A small self-supervised image encoder, trained from scratch.
Model: 12M parameters, activation geglu, num experts 16, layers 14.
Training: muon at rate 0.013, 11500 steps, batches of 512.
Rows from expert 7 of block 9, named by matrix and row number. Rows with one number belong to one neuron. Each number is 500 + 50 x the weight over its row's rms, rounded and kept within 0 to 999. All counts start at 0. Numbers have three digits each. After the name is the row's rms in percent of the matrix's.
# gate: expert gate (model.blocks.9.mlp.gate, 16x64x256), inputs 86-171
# up: expert up (model.blocks.9.mlp.up, 16x64x256), inputs 86-171
# down: expert down (model.blocks.9.mlp.down, 16x256x64, transposed), outputs 86-171
gate.5 096:482483539579624527475403518467483455493530621557562471490576485451603461477565474523498472428526486489628507401378501539561517440514450475503474491480490524532485482474462498475535461458577499478513540475485556544518542523517508484531545495493460504483509479
up.5 093:534617495541577542608608628517491508534561531475464413420550507465376514483466496437529615506513489549668484490448513446485516467487441479536464521492606533549543503466491552509456496447458477486539506544431560515473470466585465520525517566479521483468421460
down.5 097:519434556492407500500458446470557552489461321526535520505510540498473568504532445522535470487496487507452528431517532425469434538570582540518448474438483398534458415522521619424442512514545499564618488441467480561516482512490547578505426467462471512446522499
gate.6 096:468536513512510527509438580533467531487523500514491468529476517461486507614515473572504550439539479443557557442525536504460562515517546375470492390534478416551507510482440562525535503477466595502475536504455571531527409550438516558424554471584521471476472463
up.6 093:548581578507620552458421541533549459557502566502461448469478434435461484530480473464479439491489453492615514593431537387541475496529376484539477476529444490422473601503504440502507505543452498507524515506550493464468380598478458539469519544557460486521548462
down.6 095:513519468524538436429565491556565559480509545438510578431524531505436458511461442452520477514431554588445439549481453529526452496479484573502500494488544493393486507517475679528511411464632501527480516594484462460514594488456496410413346462509573503520598461
gate.7 098:498418562535547400443494516459535478512497431431483515464565530481514479417533585513590519480552528505542577542515553435480612459453548535509485484506423397520465547463497438518507498453441550502483506493518541554531494383377601478658433474573500536423494589
up.7 099:493430554437434404359505555495440502490519428525479505548591469560439463559538455479435465553440513547461481560517517415476490529428588462430457408487495475569602474474479461505469537533535481503478509498560458560492549544527563537552551489464548606480422456
down.7 101:446500471434507502417434509545491456471562529521443517525546529503500485478501436553491444516507465553469489473442576517440499507438472380607581522418533529422555470554438540473526488460462446504613470529534583544537535555541534465543457526548513516506531436
gate.8 101:599459468531566538379409516479476460543422527448396515531498493538535504513505450532444402487500516445489497474531532509554517494460495343542528564484440478511490530522479419518575507470501410492465504552474510524513525506490554459470632546528509439604552494
up.8 111:455430535495460450461444443486507492486446480494405486456583479463654480590529498500496429530526559459523523386507487493603530451564547382516542444454480392466562525471460460511644455529511513347577547454559441433482591492495520552489525526457517418509538501
down.8 104:509589487597558539522452479521475653528469484554487526494533475454506479528417508460473510536489443514412481520489528526542459501474432537494502502494507535475482595543453454507457456551517504477451485616491506483580482526413485534542503465477521495436594516
gate.9 099:552518529551437521613587507497437416506562529507479422573542510533471550591566437520562492483498502443545568572371554506496556397531496449497496584525384493558528536538524491461429524519494468433506515492456528553496540504474280541438584414432465519508486533
up.9 100:405435606535470525568514381496551570477538465493429531525482561421591456520533463475535495560565454481427464538321508568576453513563425512520505513447460492588527445485523469517397493474422392475537448443438450476470567564568463594490528494430510503481456597
down.9 096:495428475550462530540434455549551416565539468543492525476531481443442518440604543467466528518477586453468507559525529471466559483528483519483507452479513480577511443548545525515518478541527477533604524428484565492578520472498505487496435535417478499505489479
gate.10 099:543517548514443502560512482569552681520541501492477526551446456514463512538482545508535593517558502480556545445513519593507481397453605398543443471494430563499415528548493500546535565550374579512449487453508416464440468441474603484523515499501490497530470443
up.10 102:493507496489511502463504464595498511507545575464538500444448614566569519512525547516512515484550524354462485440537475474509482650382508448525470502426517459445573461491445509489541598545513456477411535477531490444541475409498581468508477485474507498392487510
down.10 092:361431533499452500537505489433549512568635540525608509445486494481526505523447459459454597498433604412462456499483593473489564513520444524472497512465459535513475461476465525463487498496488492519476473503448567506481533513505431500455522503586510497528570484
gate.11 109:525465535536469439494477367515480454499560519495455506524505459450418564571524464499410510394547635408627532471491512465426555434466523525517512535508534480474533486538581514547424609562442521520552459536527537520463472515538505418461465586540496514386558427
up.11 103:523499520476448525451500466481481495499382417579471539490502434491452583492464586410476508481465629569488453507549522416431525518614542524582619360375439533538500460513506449522535550425529467545517471546584551453532453613559506476495454582559510456562546464
down.11 105:609468443518575402505464480559488486458551536500547488485496525552502551494637455595517481485537464477461633433587478499546476541521502558485467519398481413444539493519509429468550509512555484489556430507595390434500472522416566465561476502521574538500531600
gate.12 096:590492570529492568522497545503453503455521578458523471456499501582422485480473623460473461435498421446540463500568517546525506513397487461479548415545539501463482553542486524478468523456520608481568596409531499505487458501386428512426501459467476476561503490
up.12 096:405462399524434436397470461538524507517400403500524533502456552485527437500492483467474453488481639534374467516535522498495564503503501556517465606436457428485481468453541498506496461577470459572495485487453507532598507548563584415664481467467546451495458502
down.12 098:534538415579514509541507564507408508379566532550585466538537427404438475498427429516575466480509534509476577436505507506500548429468529547423499451500463373555486324527533551497474495537575579414530427430402557484476539505496552429450524546463432518502492469
gate.13 097:428521413486492465417402463477527496494514444591493459458518471437454488454436515465453477507507325533555466492339483483534191456547527519492411544514517494559518513506519537519490504420537491503514508440558446505474489515500585445510481510532519523513546485
up.13 100:549508504547508452438488521513438436522538519469521544503491593503500464488505484478513507498443678442486542487526557475493812469449478474526585482563504487456487540484508420466535530595425467505514484604446486498521559501590499536547476511524496536446380507
down.13 105:514460555517476518460435478507578544483503469567483456487557328520543441493473491471434484477501426517509472504525474559405229576469482481523450489465488479477524446541547508568527529446477447543545492565483506457502443470501502472573488471524502484665599502
gate.14 114:508495554576531550547467600478472521505503542455469453469527496478258527564568502530579562674516507495593498389473484652517534423563485381492510428522448522540508453441496558486605472499527524444469486481508547569499549548563513521441484444460392506522559527
up.14 111:498538515533462520591553586479462448486531486472504506510505524483843515510526523500582615293535482519564478426491505596554544416522465440493534449519395482502522429446507594452577468458526534473500423496475511556496540559531528565574456427460437527486471487
down.14 102:428524592421431494417494488448564345470462524413463495528493513475604545536630473447496543559597477529548472484461469427554481461653539553497531497455516464561524381496532640488528461551508451433539535404439511438507503521540514521518538499511491525501444504
gate.15 105:539369556532561550650456622517533463471394652526506473510536471535429457482552541584511580464515523505577509292450508613513555493496387442526502475550482484507537516538498574499515569495438565495531537501536457519497445537447366528406498502469468490565520508
up.15 101:460561418502437491378667471528508480508606486525500514509519515495493571471452464436512428537512499432465447618454438375550491485539529517435455476476566442491524506436502439543407425458533477464535509519505540503465490488503564509555575552575581554411345499
down.15 097:544452630520451481558516530467534499542523517534511463488569480582488510529376492479492454502520513530418510480470495496339473491382459463425533493518532550435558504528418482536437605544550554419539370471511541519525529504528500465473335515535469488384545506
gate.16 098:521495571513447424482456465571522396452432495509504446618514496520532488526565467465430519480533520507529578540414557534454511446528407509486476519534522405467494462437529564523541498479518636542488609472559486554525421464476462472401491521480492499470540485
up.16 097:468547473494432425532561506494510563540481511429567464504437500530432443356576493435539585447582526504522538599410426440538496489579422572443483525441558481484510458497512501555427464551530535510527551500498569472457477543500530511582527488513473471532411549
down.16 098:568498548560637474491591534505456416470486473469503552497466486450498505483523492475460457502536486542578555529539463484418514421580658531518518455515483508438569513556483609500520518454471522533466496523494461419581527475425560483470367485512489508481550456
gate.17 095:480373594552579502427416545525453542494566602461595503499518590527561441460506489448416490461480500495441495577488519565558573513456576560563504402448457555476433553454491471559552506631520541499455561454502485522421374495486512515517559440510517490536432460
up.17 105:481537487510595435473523559496487519496529518502575500535467433527408458470485469485506540486529435474487482618481497442538513458506563486517466443534464586506494508525553529568370523576527520502501491563491486511431489496490601540622548534546559530497549499
down.17 098:473537608569556502523513671465505378495554637457481475347493544495487499510565528528519491475479533467506477584503559451576479443486433505533497481485541433596482485500501547474425523558435505476579507394522540487548517453507429466409278448510460494446503535
gate.18 104:507491505465517537491538582517445391475489545394558408555556499496658451520600499530500512570601526399533464550568493547585501483526507461537498455494438429503483394486574545470405539452498452463488508459382532520434568557589470467559577438439494481499512481
up.18 100:479525532468436481522405414504519462512553399513472583539440510489390502444500560511548477410448435566606528542591566446517516480554448562469527586446425541510447535529439463467453548554396510636515475441533484465524501516427503447511521513436407445587455498
down.18 101:525471506487562485446497608554566563509503306512529514557577436540511448466540463517531509540481513502540493529442556443439523522408508466556509498564435514589550528526443523507411508494533418631469541597469546518529503448443540541538325511577533511424491532
gate.19 096:550507421454385550472459518528509468427553428498495541551403547566469566566504515499540501542477479564482463429457484455486495428486638542546499499568452471485577484523474545450522538526479506601492641411532492517508412516526558507427550499560499474562523433
up.19 096:541414539525665490484425680507470531467445653475527462450586485509523419557580562479444460503485502390545531566576570492570452403474413543505503464495470359527443481470514516524441476462478481501516525651490561549467488517439516527465528499476444479515560531
down.19 093:547566702532414511432501582507488424516477596551512404453512461537476534517587484606447546518525520514497472545518504431542480381529528381530442446626535537372537533489422567480404528509564489498467437353561524492508440506490439584510484466592596450553511552
gate.20 105:557443439583541541486557553555462507522415414410465492562543456566514485416483508442569527448569540471505580589455494470440543457522458558589528547476519467481394526416466525635479515575369521483497454592570494487427528556602459526620457510488467449509481524
up.20 103:533450540432459463500461460509556562423487560461500616461485430581536436479542503468466498507469611420465449467466467535536523542480437442394542435534624400453521596563511463442536496459475487422544480498512441573447537488538574524550538529444531611484545529
down.20 103:507474483446477505469440447508542553548480542552477528417490552466475456462390485501474500455524532526487623455444550490448541406459579377516513422568539524494541466483538486545565499485564459589537469588495440524470438489523517535473511542433489488503562460
gate.21 101:568479476536498545514450461529455549489400606273504509493443496515436552486498496507629608485504484452525557463396472521542477491544464484562525458471457502457551469507546455452600492518487613483532514591618454503477494443519492579352465491513454516425533432
up.21 099:498573532448531561477471455552493494482627438571536592594463522519531465531541421467541498520612458480521507483541453440427523502418457496546481509532399539497471461422491435545580454515610459468411511549507432537504476488591569510472393452443477457553459502
down.21 102:408464548503416466580506370554508525467552489539577517572546504484484451535468477386467564486429532554469546511551456500409488487534477564468484497541486531477414550510529466421469540509529467484486526447498600418510437515411482374404550488557523488501538515
gate.22 088:524556600552566521496520620547531470418409627534501435501525410490423432502517464540458427440424532459497553550378436481576442455514453443484580414488495487478535476487484527472503494489473587498463609539419498529465493594429436550451512462556471526522497449
up.22 098:553496473558545526559568487494507510520503549514468467557553463544505577603535575516561495442587525499523547405403450444513497451474477485533491492536618471501521452521548533494515547522547529441542461649461470524562536460442476532516489590523509450466481415
down.22 097:480479468425469494537502398453505444496498523520530446533551507498513575443494512608496505476536493432521540447576465533557468520544509500490523492470469532474480487487515517477515478481506633411513505382467519532495495507482516643531473473522485572395396531
gate.23 101:524545499506471493543482430531489446487431473460438528536512549601511480484500562550590486509506462545487519595547480515443545549469488506556463542514529459464334479276477504478496517576440520434480451464523482512621563532498447558531486537494489440464438437
up.23 103:474453516481542508453547541476531502483545452522526466497519543426462475264482379522464540496473524543548521383450453550578467555540495494414510468500541510540611505689533531500506457405639483559548507556494474459410504506504497447449561495485495498550543567
down.23 103:463475470578454542501508478461517454491505623476520540504480449526462505518502528488533488475440595428473480479451439392528455545493485358513508491499471493416366566444396463515512548509474461485499424595437454536528485466554515542501439538410457429562544505
gate.24 101:540629492503617538603592515473499501460530438450466509499481513526468547533469438451550486379527404511541453521460480539459280576430502464521478479470576473489422520556516518435453519454383557516495479589558530455523572503493446487552436457506455457534498492
up.24 099:524497541516532572433480414513534441480561408430536507530595443535585550465516476523527415469463480582498475516521483517537411507583455605477456509475539513466497424462538483463494511492530441539502549517517445492475528446475523455553527444469496448468454451
down.24 104:482480420436507474502577423430521443352680561548530545514503368546530554453532484468502450555517530483510508531543595516468528418437436595584540487492547529483432434461457466498457542463484506476494474516455508594482489524526523451511556529537452491479566484
gate.25 105:521540480519435511517452314506465444553653386555471493552483486426535508568459512512523537474514484490612544475393506431574545497575517460544470560443385539508480497496553504508530527492415434546483458376486405508492557525480435534551568482441510454554404508
up.25 097:535477397507520539475556562579407475524487434509618450577455441499467533564499483452489540436541498511436552547463434393522501435533567457517476432502455550480505485566522568598586522475511578608451435559459516449534490491450454447576444428570472446507471594
down.25 097:511533438490459476461473577551606518503492484549559458461523522594471511501518459505488540529524496509485495524448407520460470589492515388472416576452447457505551572469490526504501474554554519572464520442495460492553513547551484541511522464494595515577486428
gate.26 110:495430544509555564424404489427475427437534486508537497436502492486444587492466573459404501537374503493558530417515511475564597476556556477472481434640496471532602528606461487509397554385511549467462478575467534526359455537469597394434464501565560444468600439
up.26 103:454587459460450547472516578545568507572462556536414414535510494421525503467492473527641518461644474575507492529533507579472464432506526567519481511417556632530317477344471443486546572617503485576496491524478501379601493563445426610489493539453433444547497521
down.26 105:462582530535543595520465485508505436524401489526431455634523495443473557522529384561502520552567551499516576457456492492480444503569513504548448576495573477503452499373462473557491465430505530517413482566437475473475539470543568477491506541477482492493531578
gate.27 102:509559522471481530526548492503485488539523557415548475447510547526399467402540569472615496484437544492488517594476528395576548546522368571549442542467431491506359516471555473530415543471436438472566592543540429540467440464525468461428515539468433447482506498
up.27 100:476449499493502476549519435496536501466479477491433557509484490457589507474504483497446542555592418481536439412453476622552480429572532481430509522519571440522618463478498550466579495544471428510473469434442506536536548568521515585557521473438495504498503505
down.27 103:434561447598498510525533577575572579463482535550454497515449518470417502526500452565494504467488528522472508547480451500483491472526531525427500488458482441567497518537513607505423457496493508606552519506579428509498487494460600500516510514514497520420464505
gate.28 091:495454524457489537450362528539499650519503458538570522544441596476526563620539554442469494416514433442519545447507500543415511474406575511532445507577452458477510529530475529440570525475640530599510549497484518489485383485488579478376497438437435527476522492
up.28 094:437473447406580515480469516479504394487500610553409529434543472476597426480452469509462575542470530508462458390512497621679491630464451390422503546500553569495482421557525491499569537484492502489502522457512465554500500458532422470522480544507549409514460477
down.28 097:544508506517492473519469501469479517518483562488459501426512552521539369465543510567429427525444483519494521450507557500594481469576548533413543503509464494479455506512465517436467488533525413475546455438557470548476506459393532520553577516587453560491557550
gate.29 120:585453516533365447606496355575454381497532435484479551530390605517521504396487532443486525474548481443613475431546473498513480595554464482524564570556464420464488501520568498465527554499477382538515543475466416530529535454567549522542540450476492423470427505
up.29 115:521506484513443514582546465500505523572491506463495532466478532425476451446521507433486564501557467502523468671405491535428424440528475500475519510570449506425408507491512589562491535528482504460582496502579490527486506471562550460537426480498521433524611496
down.29 107:557317542456411512496452485493478603565442511460463550582422583469462538431512566500505500478423471468435419544497524517457456556404453473510518546463514413546558530481477495539460533446490413453539309539505513511453487506546564525554463513521512470507551522
gate.30 109:491457570507464490480457513503529463508478490466503533467479447568547522537541493497488516534585457485662570430452494624596518505505437504510550483490493514575512514439601494454499436509461497452491558513484428507526504542482380520554600510457468495481453473
up.30 110:540490498468534527607553534473523376479422502424473478529537452497474543409522534519573582492602437465509502555562446549493503524564469466490582409524580383564533456540529565498497542442400485471506517485497477497560471477471502543532482509511490470382467552
down.30 108:479581388553558467478637482556524476470533568495467435533501470480506508513481447545501472496512538535489451563441528403545543404482510511531399544476489437518398509539478567542418462517516683473532507370415499492474512516446454583422425584594523498498361530
gate.31 103:503416507496508512488487585578465513538501506437547474553554565472603600430507532560466500584327525442548475475531518461425475425595547452524489483440444492531546496539493541487522523481577513525462459457551622533445521471565529467438503437536533384444404502
up.31 101:522579561485483456544528531505452450461589539477460484515485377532510473618511534438505568532601480516452510451457417550557473460448467530447462446577580400499496453441484533572510453518507469543530558538462519490569407490389424546544473541449509534494475506
down.31 102:542465542552440444454540421462491472432540548543591493527471495559469444465524501550560463482483369527562468477529519512512529402622551491466560526489497498415503499561485584471511541508547535428523513441470459503482565428445438448444594527459566528571478514
gate.32 098:518505500426382467517472542476568492483426383434501445548422517538536463524495440562548538523589459505514544349485477505463521554541560428478552504525530524501496459487516614520564511450557566486406532493438573535481431540502454453404495552527517418520522503
up.32 103:473498530443542481513540454498489580493553491560511543481486535452374528491440537449477541423409490547421491654506594546466494493417491583481505434620534519483427543495556575483414492557445538575489506562554540416474396477500524496554469518587478513512498534
down.32 098:600483631542459513570573486475484537560443584415473397453418476543496544424507509529476448535483546487486540561509499478565557480551460467561501530425459510472517554498570487521494428572516524420464394432423546586488476569491540600470314577488469448484468561
gate.33 100:486531554485513561484548399466518451561483489488475508463493425461440468353486516508586499483597516536525568423491439468536570430564421627454525613524428548536519510543564521524511490511523424526520518562431463486457526540515532489507539531457530421500396490
up.33 104:448443449499441468545407479490478484492472474447558543437500555485537486530489401471448492543506448530418422471471546568480471625484534443508491497488497446467489449498457522465469517507349471419406463440472465583610546461521494523499540489509545605529492483
down.33 107:443476485392578483447489529516460470578496521545410393581415496365498507495516532463499507510604480512453468511506553449618535535540348531566499523470494449559519438505422519548515515464485495523332459469563510510547495584474411540478333503492603478500605501
gate.34 097:507530506574513485575484491473451448537482471443517449605516411523419472507445469518583478487542469587491538554487511479555522379568399566508480452446469504531407615450450484539519559505470501476526499523527560411466545546488472561525483558488452466580468579
up.34 096:517537556476535502499526483461466408486544526497430521427554459481462447498441429525513512509517484680477472532543463481530550591534444521448479525516507473484551499510562522516459448536463498440428587534492490467555578499437419449386560485545518478495372408
down.34 097:527459423462440550498562471466485485554511546455446514311556492537510417478513468451536516468431463475472457454512420519464555456460487526586482520514482581440489499480553478487580532543453619522550524466424493484538506545478555421572512538487495535466473486
gate.35 091:496550521433532454500566490603455548516553478457512493568469560510517519497560430502479557480591441455579619509480497400469442535523486488526458431496468580496548535473460508548510489584507544503499449534525492495389410454499634485500483488502471507474531486
up.35 097:482553470483428520426493561509481572396532472656523485564498603534516411606510483466464487473488503491530467491527525514481534463333570476494520476444510499467456459431535532445447455515559519542579500497506475441599487490479556488552443501505460544541465468
down.35 097:457487586548565568485514481536503417517470478457596526449544546519493392546541489430540570514461515476488400456528577438538423483546499528451559513523538552508508517496451496431516518537466537548459462470553450417441612505525532515533434490520505574467472513
gate.36 110:452514522478492515478602493449512486556492451501490551453462452417470493424464410489566431538563474527534527596476553548538562478453553555482506465462343550556412556458511555477466493512449551483455447419476440615471532476603405538538475399545533420618435513
up.36 108:472473638527511569511396517498543530475530579517491536541510599594496491529454505479382511460541491489549462408481511447469519462455489416478443502520537482464543541453562454487493538536497544451487653547518466344534493553446512472490484505533533458497496491
down.36 104:589554414595431501470520615507521426438482543527531492572462490573493543603488478483525451518476533482543491501476466519481459480544559396511507413521531552521441486530544575483558470490545531532487600460534469492521451449461567515402373475463558504556578458
gate.37 093:538463584503548488565376507535488494565457563479503571494458478497523374525506417469494578523466549507534487545462474558498463485645515435520530538529461486452458540507493551499568528488488559483467502581457429533502504505453515499602462534480468567554597502
up.37 087:513517541460530536493467445525505431467516537492459596540419570573396484509506482468591533489524531535550540470609512470346533451540624528548500590523504461435421451453464617507576569477551639530503577481552482566570481461441572446417379577575471541496545509
down.37 090:516438422526433492479513502524523475530452643486546427592540512443433393511590494569525430497541529524491463514505517526584422582534420505417495517510560485507516508411519675338479391558502460489545433464516588452534486473509494492462485428410545465532503508
gate.38 111:517561566515486462534488453448474445487496559452543479585599509507487478534541471499520516467512478453626633469523485425566569527477376444538484537561471493521457517427552470554415549531556554443528615562468433573511475477425467498401586494443486454427437543
up.38 105:527593545477498487532493444470504617485487551498551556516476607467449486449547477527541433470454463559636498593565463511535487511491383605496554537531309500501425467421545630460512516465515413478496530480514520579442509486503532486401542431428381462563465471
down.38 095:480508503491560499521415475516493453493505453521579482454460549461514485506481468473451551479541490486471518470449508540475498479519513610451513470395485498593510494555520607469572492493527616474517623485479392496501531582453425462508495523491504543552573489
gate.39 108:519520450450498495545424491516514532485344465436568534533500615571506385432555445473553513525460463442441525476454546583432522608479573404546477534541552412513383560431517553459464546515475455422488480605550425483484505502560485514587466494515582620527588523
up.39 111:468425488510535474415506554524547518469483506541523468454477356449542492536496440470436534482452531458605521458442469423491478515487465497429564542509478522450578435543430488515569489528493537664563522531489489629387483507519492496532630559443421467491454504
down.39 110:506478483459491509519477433545414441459573524509337531484486469468486498568496479554472524461506329450451510427439483451528450561530535463537534398483570465537515452577494526495554533512466535522454530505510510455526461570493544481512579468539458450531585448
gate.40 098:534482504501531471438476565499437533549473510450539472522436409561343484517461384429549498521461498472599552600489512462478468486520478548512523414456522563503465583451497459483397468475534582535528484584526645453446537527503434482436473547512470626517532546
up.40 098:477435499520493490406509506435460425548465436464522479439512413521472482470460406528501485529457476510562510512554503364528500549596494545561632465344459557492492449505521458457430446422581412515499466574520557494426602523544471488567547573525502485489467507
down.40 106:465466464543480460482433445492465496542511534425463496623497459646480383538486559450524450535489486481509475494481532506487528480521457561616513477532520457594461403487446491509513560599502525551496469476658529527480475457448584553439510520425500546504462475
gate.41 099:430459533499508547504509565513482483443488542449508538528349469506500501495523414510503512526549549485497533549533475515581534426512598546408510476511565443429519485560537495450327546505573481484481493430549523564460514515625478520514539469507527454448442472
up.41 103:461418436517556494542522522474473497476487554485448591492376487509519532462497420510509509468474542485519569572515495573621553467492540538418455437497577512436524501493512480425350503486566428459538472452546551525430463506602480536527570515507465540405440473
down.41 092:463547606428552481557511638481502416462491394481500475544569465525453481430455526515535474468444465508555540466493434454487508461442394460507481445473491532555464494507532543523440490491455682418510568459452489423525501469487475549414430505459458513486440454
gate.42 104:545482498430545546501505500560464447520468543327557510528632474540590390372521438568488499496456431455467535541474429485509479535525466533478540467509521463491521396513516459503508514426509495505523507601542444543520537516452550493498607571491451377555428497
up.42 104:461428436531504536512515467477565486564516340579500503476481550533521470377494485452432469555521640554483534505562538554501646508444530563527472521436488532528511534447485528450578500530507487492532479421461478407475472472533508439520457476487565563516505526
down.42 105:474447524565433507486576511591432507632577563514441559456386575611503387522526519457527537516408496534519513488504393458468575506518559476492524465511411496342520560451490472517522438559481486496533448519423584537527481490486559473582489424528497478559499492
gate.43 096:482522589505523525496496469501469398523679446379492563507524457556480546483471436528443508487569476542483471466533521533528432481484439541449457483456473490522548497539491462498416531543432478508519582464566523355470516535466356471626497491498512497487466491
up.43 098:527442457520532471453490409499579501482361490604440384476543521470580461490512507557590486499484586462454503457456467498497633553554539520525549499510503445496465504379465488518570509547567493483546514584469463620572472543563656472422533567556473454486437547
down.43 102:507510415570457499444391486549515518512346530541483503531603513457484487501352494533590525513535503522556489468463507443549524454466510379445451486493443615443523573533493617498520504535554509499468455529430476438538552568467505515518492512388489501459455507
gate.44 101:557558570456551549444383470570505462515435543494436483496494460520465588554479508511497459485443550451444546489593467436337646425549469423457493472558568530403405581450492503512521481554520572367488556587535478491505449537453563458433496454514548544511533472
up.44 095:450464414531490489467572457508465593518531408513575531471524486421577511456496465466448517511446531539522496400440477535595464653479428498491533506460454488559611426569546520432464502401496430617519453517482486575552541440552657538503465552496440431470493433
down.44 101:558566529533620534573465534445561440530517524544549455483471473398441475443501510486572489520530460449578539458507480500471460570456502391443479507446506419462520591484462493465466480403549503508565483473583443565513530502453555498466486440533493432485526461
gate.45 100:495365609437540556548379490512487429504522536452462546515501584475524542509581571580473517524470533442560476404466560516509612598446502485496513502517457361535504516461555535540600509509458448489452454483529458526462424445546436419399611517499462502532506538
up.45 098:522528549477464477596590518539463470473467503520461483506488497478473529546474465417490611474436493499509522435599453618588452490687501451522568487571495529441501479515409522499568528503584522475514550514483518489541557518514469667500486464421405512416467531
down.45 096:482785583434413456516536459493542507476552438483516472565483493530513546514483472430527516555553495559652524518473527461525488445482510518439401487488475463508503480414539511514545521479526553428477543482476449461524565572492546513459589551511537547526507472
gate.46 109:517524558424535530539500484549535393481507465581652576522525436514537546384495540504487562501465516412665474408475456592502541495575538472571489566504562472471513486509608463492565540571465485493498441586497501490497548537556476541518496479420477456482463525
up.46 109:489455467594492461476496598433463539535402550408336389486517560470490451564478477490553496492538505595426543624540575465510453484543474540466513445538455515522499541435435557494448460428529547469516546435491513540535450475463505460465557521605467523508499470
down.46 107:343547518475447478489432490488469475559532465491521536469479494520514460513558522459530378456580473504412431442492480484514509538543514517471525475514520491459430274555414434530486498534488543538550450473550319519485498491553444486563435526522493596461445548
gate.47 091:533588491491458416413438492560482600520479547479520465606476562496483526547489550524514532485575522430570489484533549532515583501519535436532508506547445517512466480470428472502484561492505555564463515624483557530420439497457614453436480554428431497486520488
up.47 096:504573463472450424470527567494489446481521540542469435494477463495535423510486410531492518477543533466562521541496498560554605584533466491521489526577503511545527462562482524453533544413532597527443612604455540600488515525463514504399554474401542482529564455
down.47 093:551458511465515494464484538562578490495492428608521581600540467479464521480402493533464399481439485535480517539497478471473462469431599515521493469562534459494485517530547471503416510469535460567573499512536478460485411423562521574451539548480461517454557567
gate.48 103:568520472593488527560496483467452511450434422470575506563449506500504521412556527444495513378511428517525441551541545409449524358528539518570514493587434605504465546477557501530442522473332455495440477557532467369538566626469595488579528472499451413447469416
up.48 102:419549495509496488523579408451511416587546471379505480472510411539547484412497517532539439565496552484499520544515449476566552570494468451468489574385530483561493519466421468459536505547345478507519527515441488485618566465553487551564520502475585517542360510
down.48 105:439561450430497461527511479545535524554586559514491504549434482552452389496510472518557501472506536580500494450566431460525445577506485556442532520562551497497497596541496557562476489423496478524570496476470450527560432574524470373503634510483529460480497490
gate.49 104:532531589497470462379486555478405531471563464554566480513369517545467450522496531480507493465628439407576511408492537445520513471434585502521476467475578455488486424489409442447488520488503472557634499550459551505470437505445629446479422503501503529469523493
up.49 093:525495576443427428450510493475517510452460461384561478535433448504451519539496426488454458509508443469515532498517452513469397525515504570553499475423601549476523460503453516399483557562505437499497432541502548543469566605529637514441465541511532546524612581
down.49 100:548479558547507475563555599525508464445586487537522492498460501520545519566532579580479512509528431441416503498494536433535511456474490525472570487471513463581547519491470558536400435432487510540504566487671470461468549511473546547538433506505562546443484439
gate.50 094:485532468502497526525534468514486541450498401470440522545450529546524459485486487544532447498558508512555478462582485460530507503421539485491490568521417490552471440526532481454598513430538563622403581484488466493471550484480463454428571423434518445532431469
up.50 096:545509469535437470500563467455514423512576454546421481523470503504484519493406534497522461457523512377579481443557515455474500583545492470436472612520527588507469522495507493479489544450506470482476566474466486496519584521552414448546579475444557514476409503
down.50 091:469593471486522515584590418385588509466538586510476519446630481544513499542457461541559448515505496504568580487489441597519500390499480503459480430408555528475452527465501576495520428544492600479549726505471457502471513519528503510539423506472468516557427465
gate.51 102:488562448533484549415499468543540555586544481540465517491413501507486496517430493515530538391634497453523548488478483510472524532454571414460512514578508543467470524470483456424433571533502518459517509516431449564507493407535542469457502544486499453468526400
up.51 094:501552554513523520430530540564556560541493489575491472536395454514469512474423511448507517408621517497500574461532451491389498487536622471494521467506511626404456500460466415436521565534562531511562559512422506510476462404489581478427466563494500448490542406
down.51 095:416515464466465650432477515449506496510464514598483537297605583484449448530495508460589554520525567468496496543535458479443448433451505514469467478522488452541457466476623521630547486507556475461473467536491464469535492483464428506503484453443504546495503449
gate.52 095:437458323514466489563568501532483393548483486517477533453524470522580520599463476480548596502437540445469506569453461579500624477586517430465505510544509454548441531501489511533484505497474528508449469577451510478520566447509456574568425504537495509498492485
up.52 089:534520608492556491468468420489493581436523441482499544534471568509525523462506490528459457517571459569565504330558503505459393497393493504424525501498493550475539486521492505435596409482573485495533588428529515526502444466458603485465573537500563452539537526
down.52 095:476510421505355519475456506436492420500500546552477524500552541526450523448528533488505497485502471551539491426461550571458387483528454540506503538569515500526509446480497489440375524468523406628601484521644553532526499494479506519550463502585459483330549472
gate.53 095:422447439500557392497541544493466472504423486488544419471527558458586490446551447514540595520560520456526564416361472549508540441470555437440522446460447492510546506471516510524524511548453523561452525525527525532479535459555599434577509545576465475500524506
up.53 094:542597522528535483617514578482504497467474510467517542655474485517529476480472462445485612567562477576508479489530418499459547437530648480470562475529477515459553483517387595525616529529568557517457516545510522438514449411465554534437460605568473431488549521
down.53 096:551516476529491535556541419497461395517514581485467500643563478472503491524505520512474506521474492500606556514511526440521525458586450485511484589577492523428507477521475474482328460467488540542517455523493471438460519446371473442587537502530472573463405479
gate.54 094:420542533484428418577477375523544578454587422485430598550438542499527531513547434549575463501462460461579490490462492498497583508624411489453474589474392552590490499472483418560500608523498489477495462455491545465410498551548455523576520378513489506549457503
up.54 104:471545486461460438557496469541568543470583491498471550574475481528549490570541389501577471522499491472436495616512551489484576511541444433515461517507442539568506512506497394578454607512483541525503492518448616471466484578505383480528482371538543503564529520
down.54 111:453547532498364458529502501578381512506487448494462432521458462482517469494504482441523490444501494457536506506514532463525443477531534489490513561598545461600478569522557431523486459514462514465424372550472459622489511528580530505442412563538506626374464510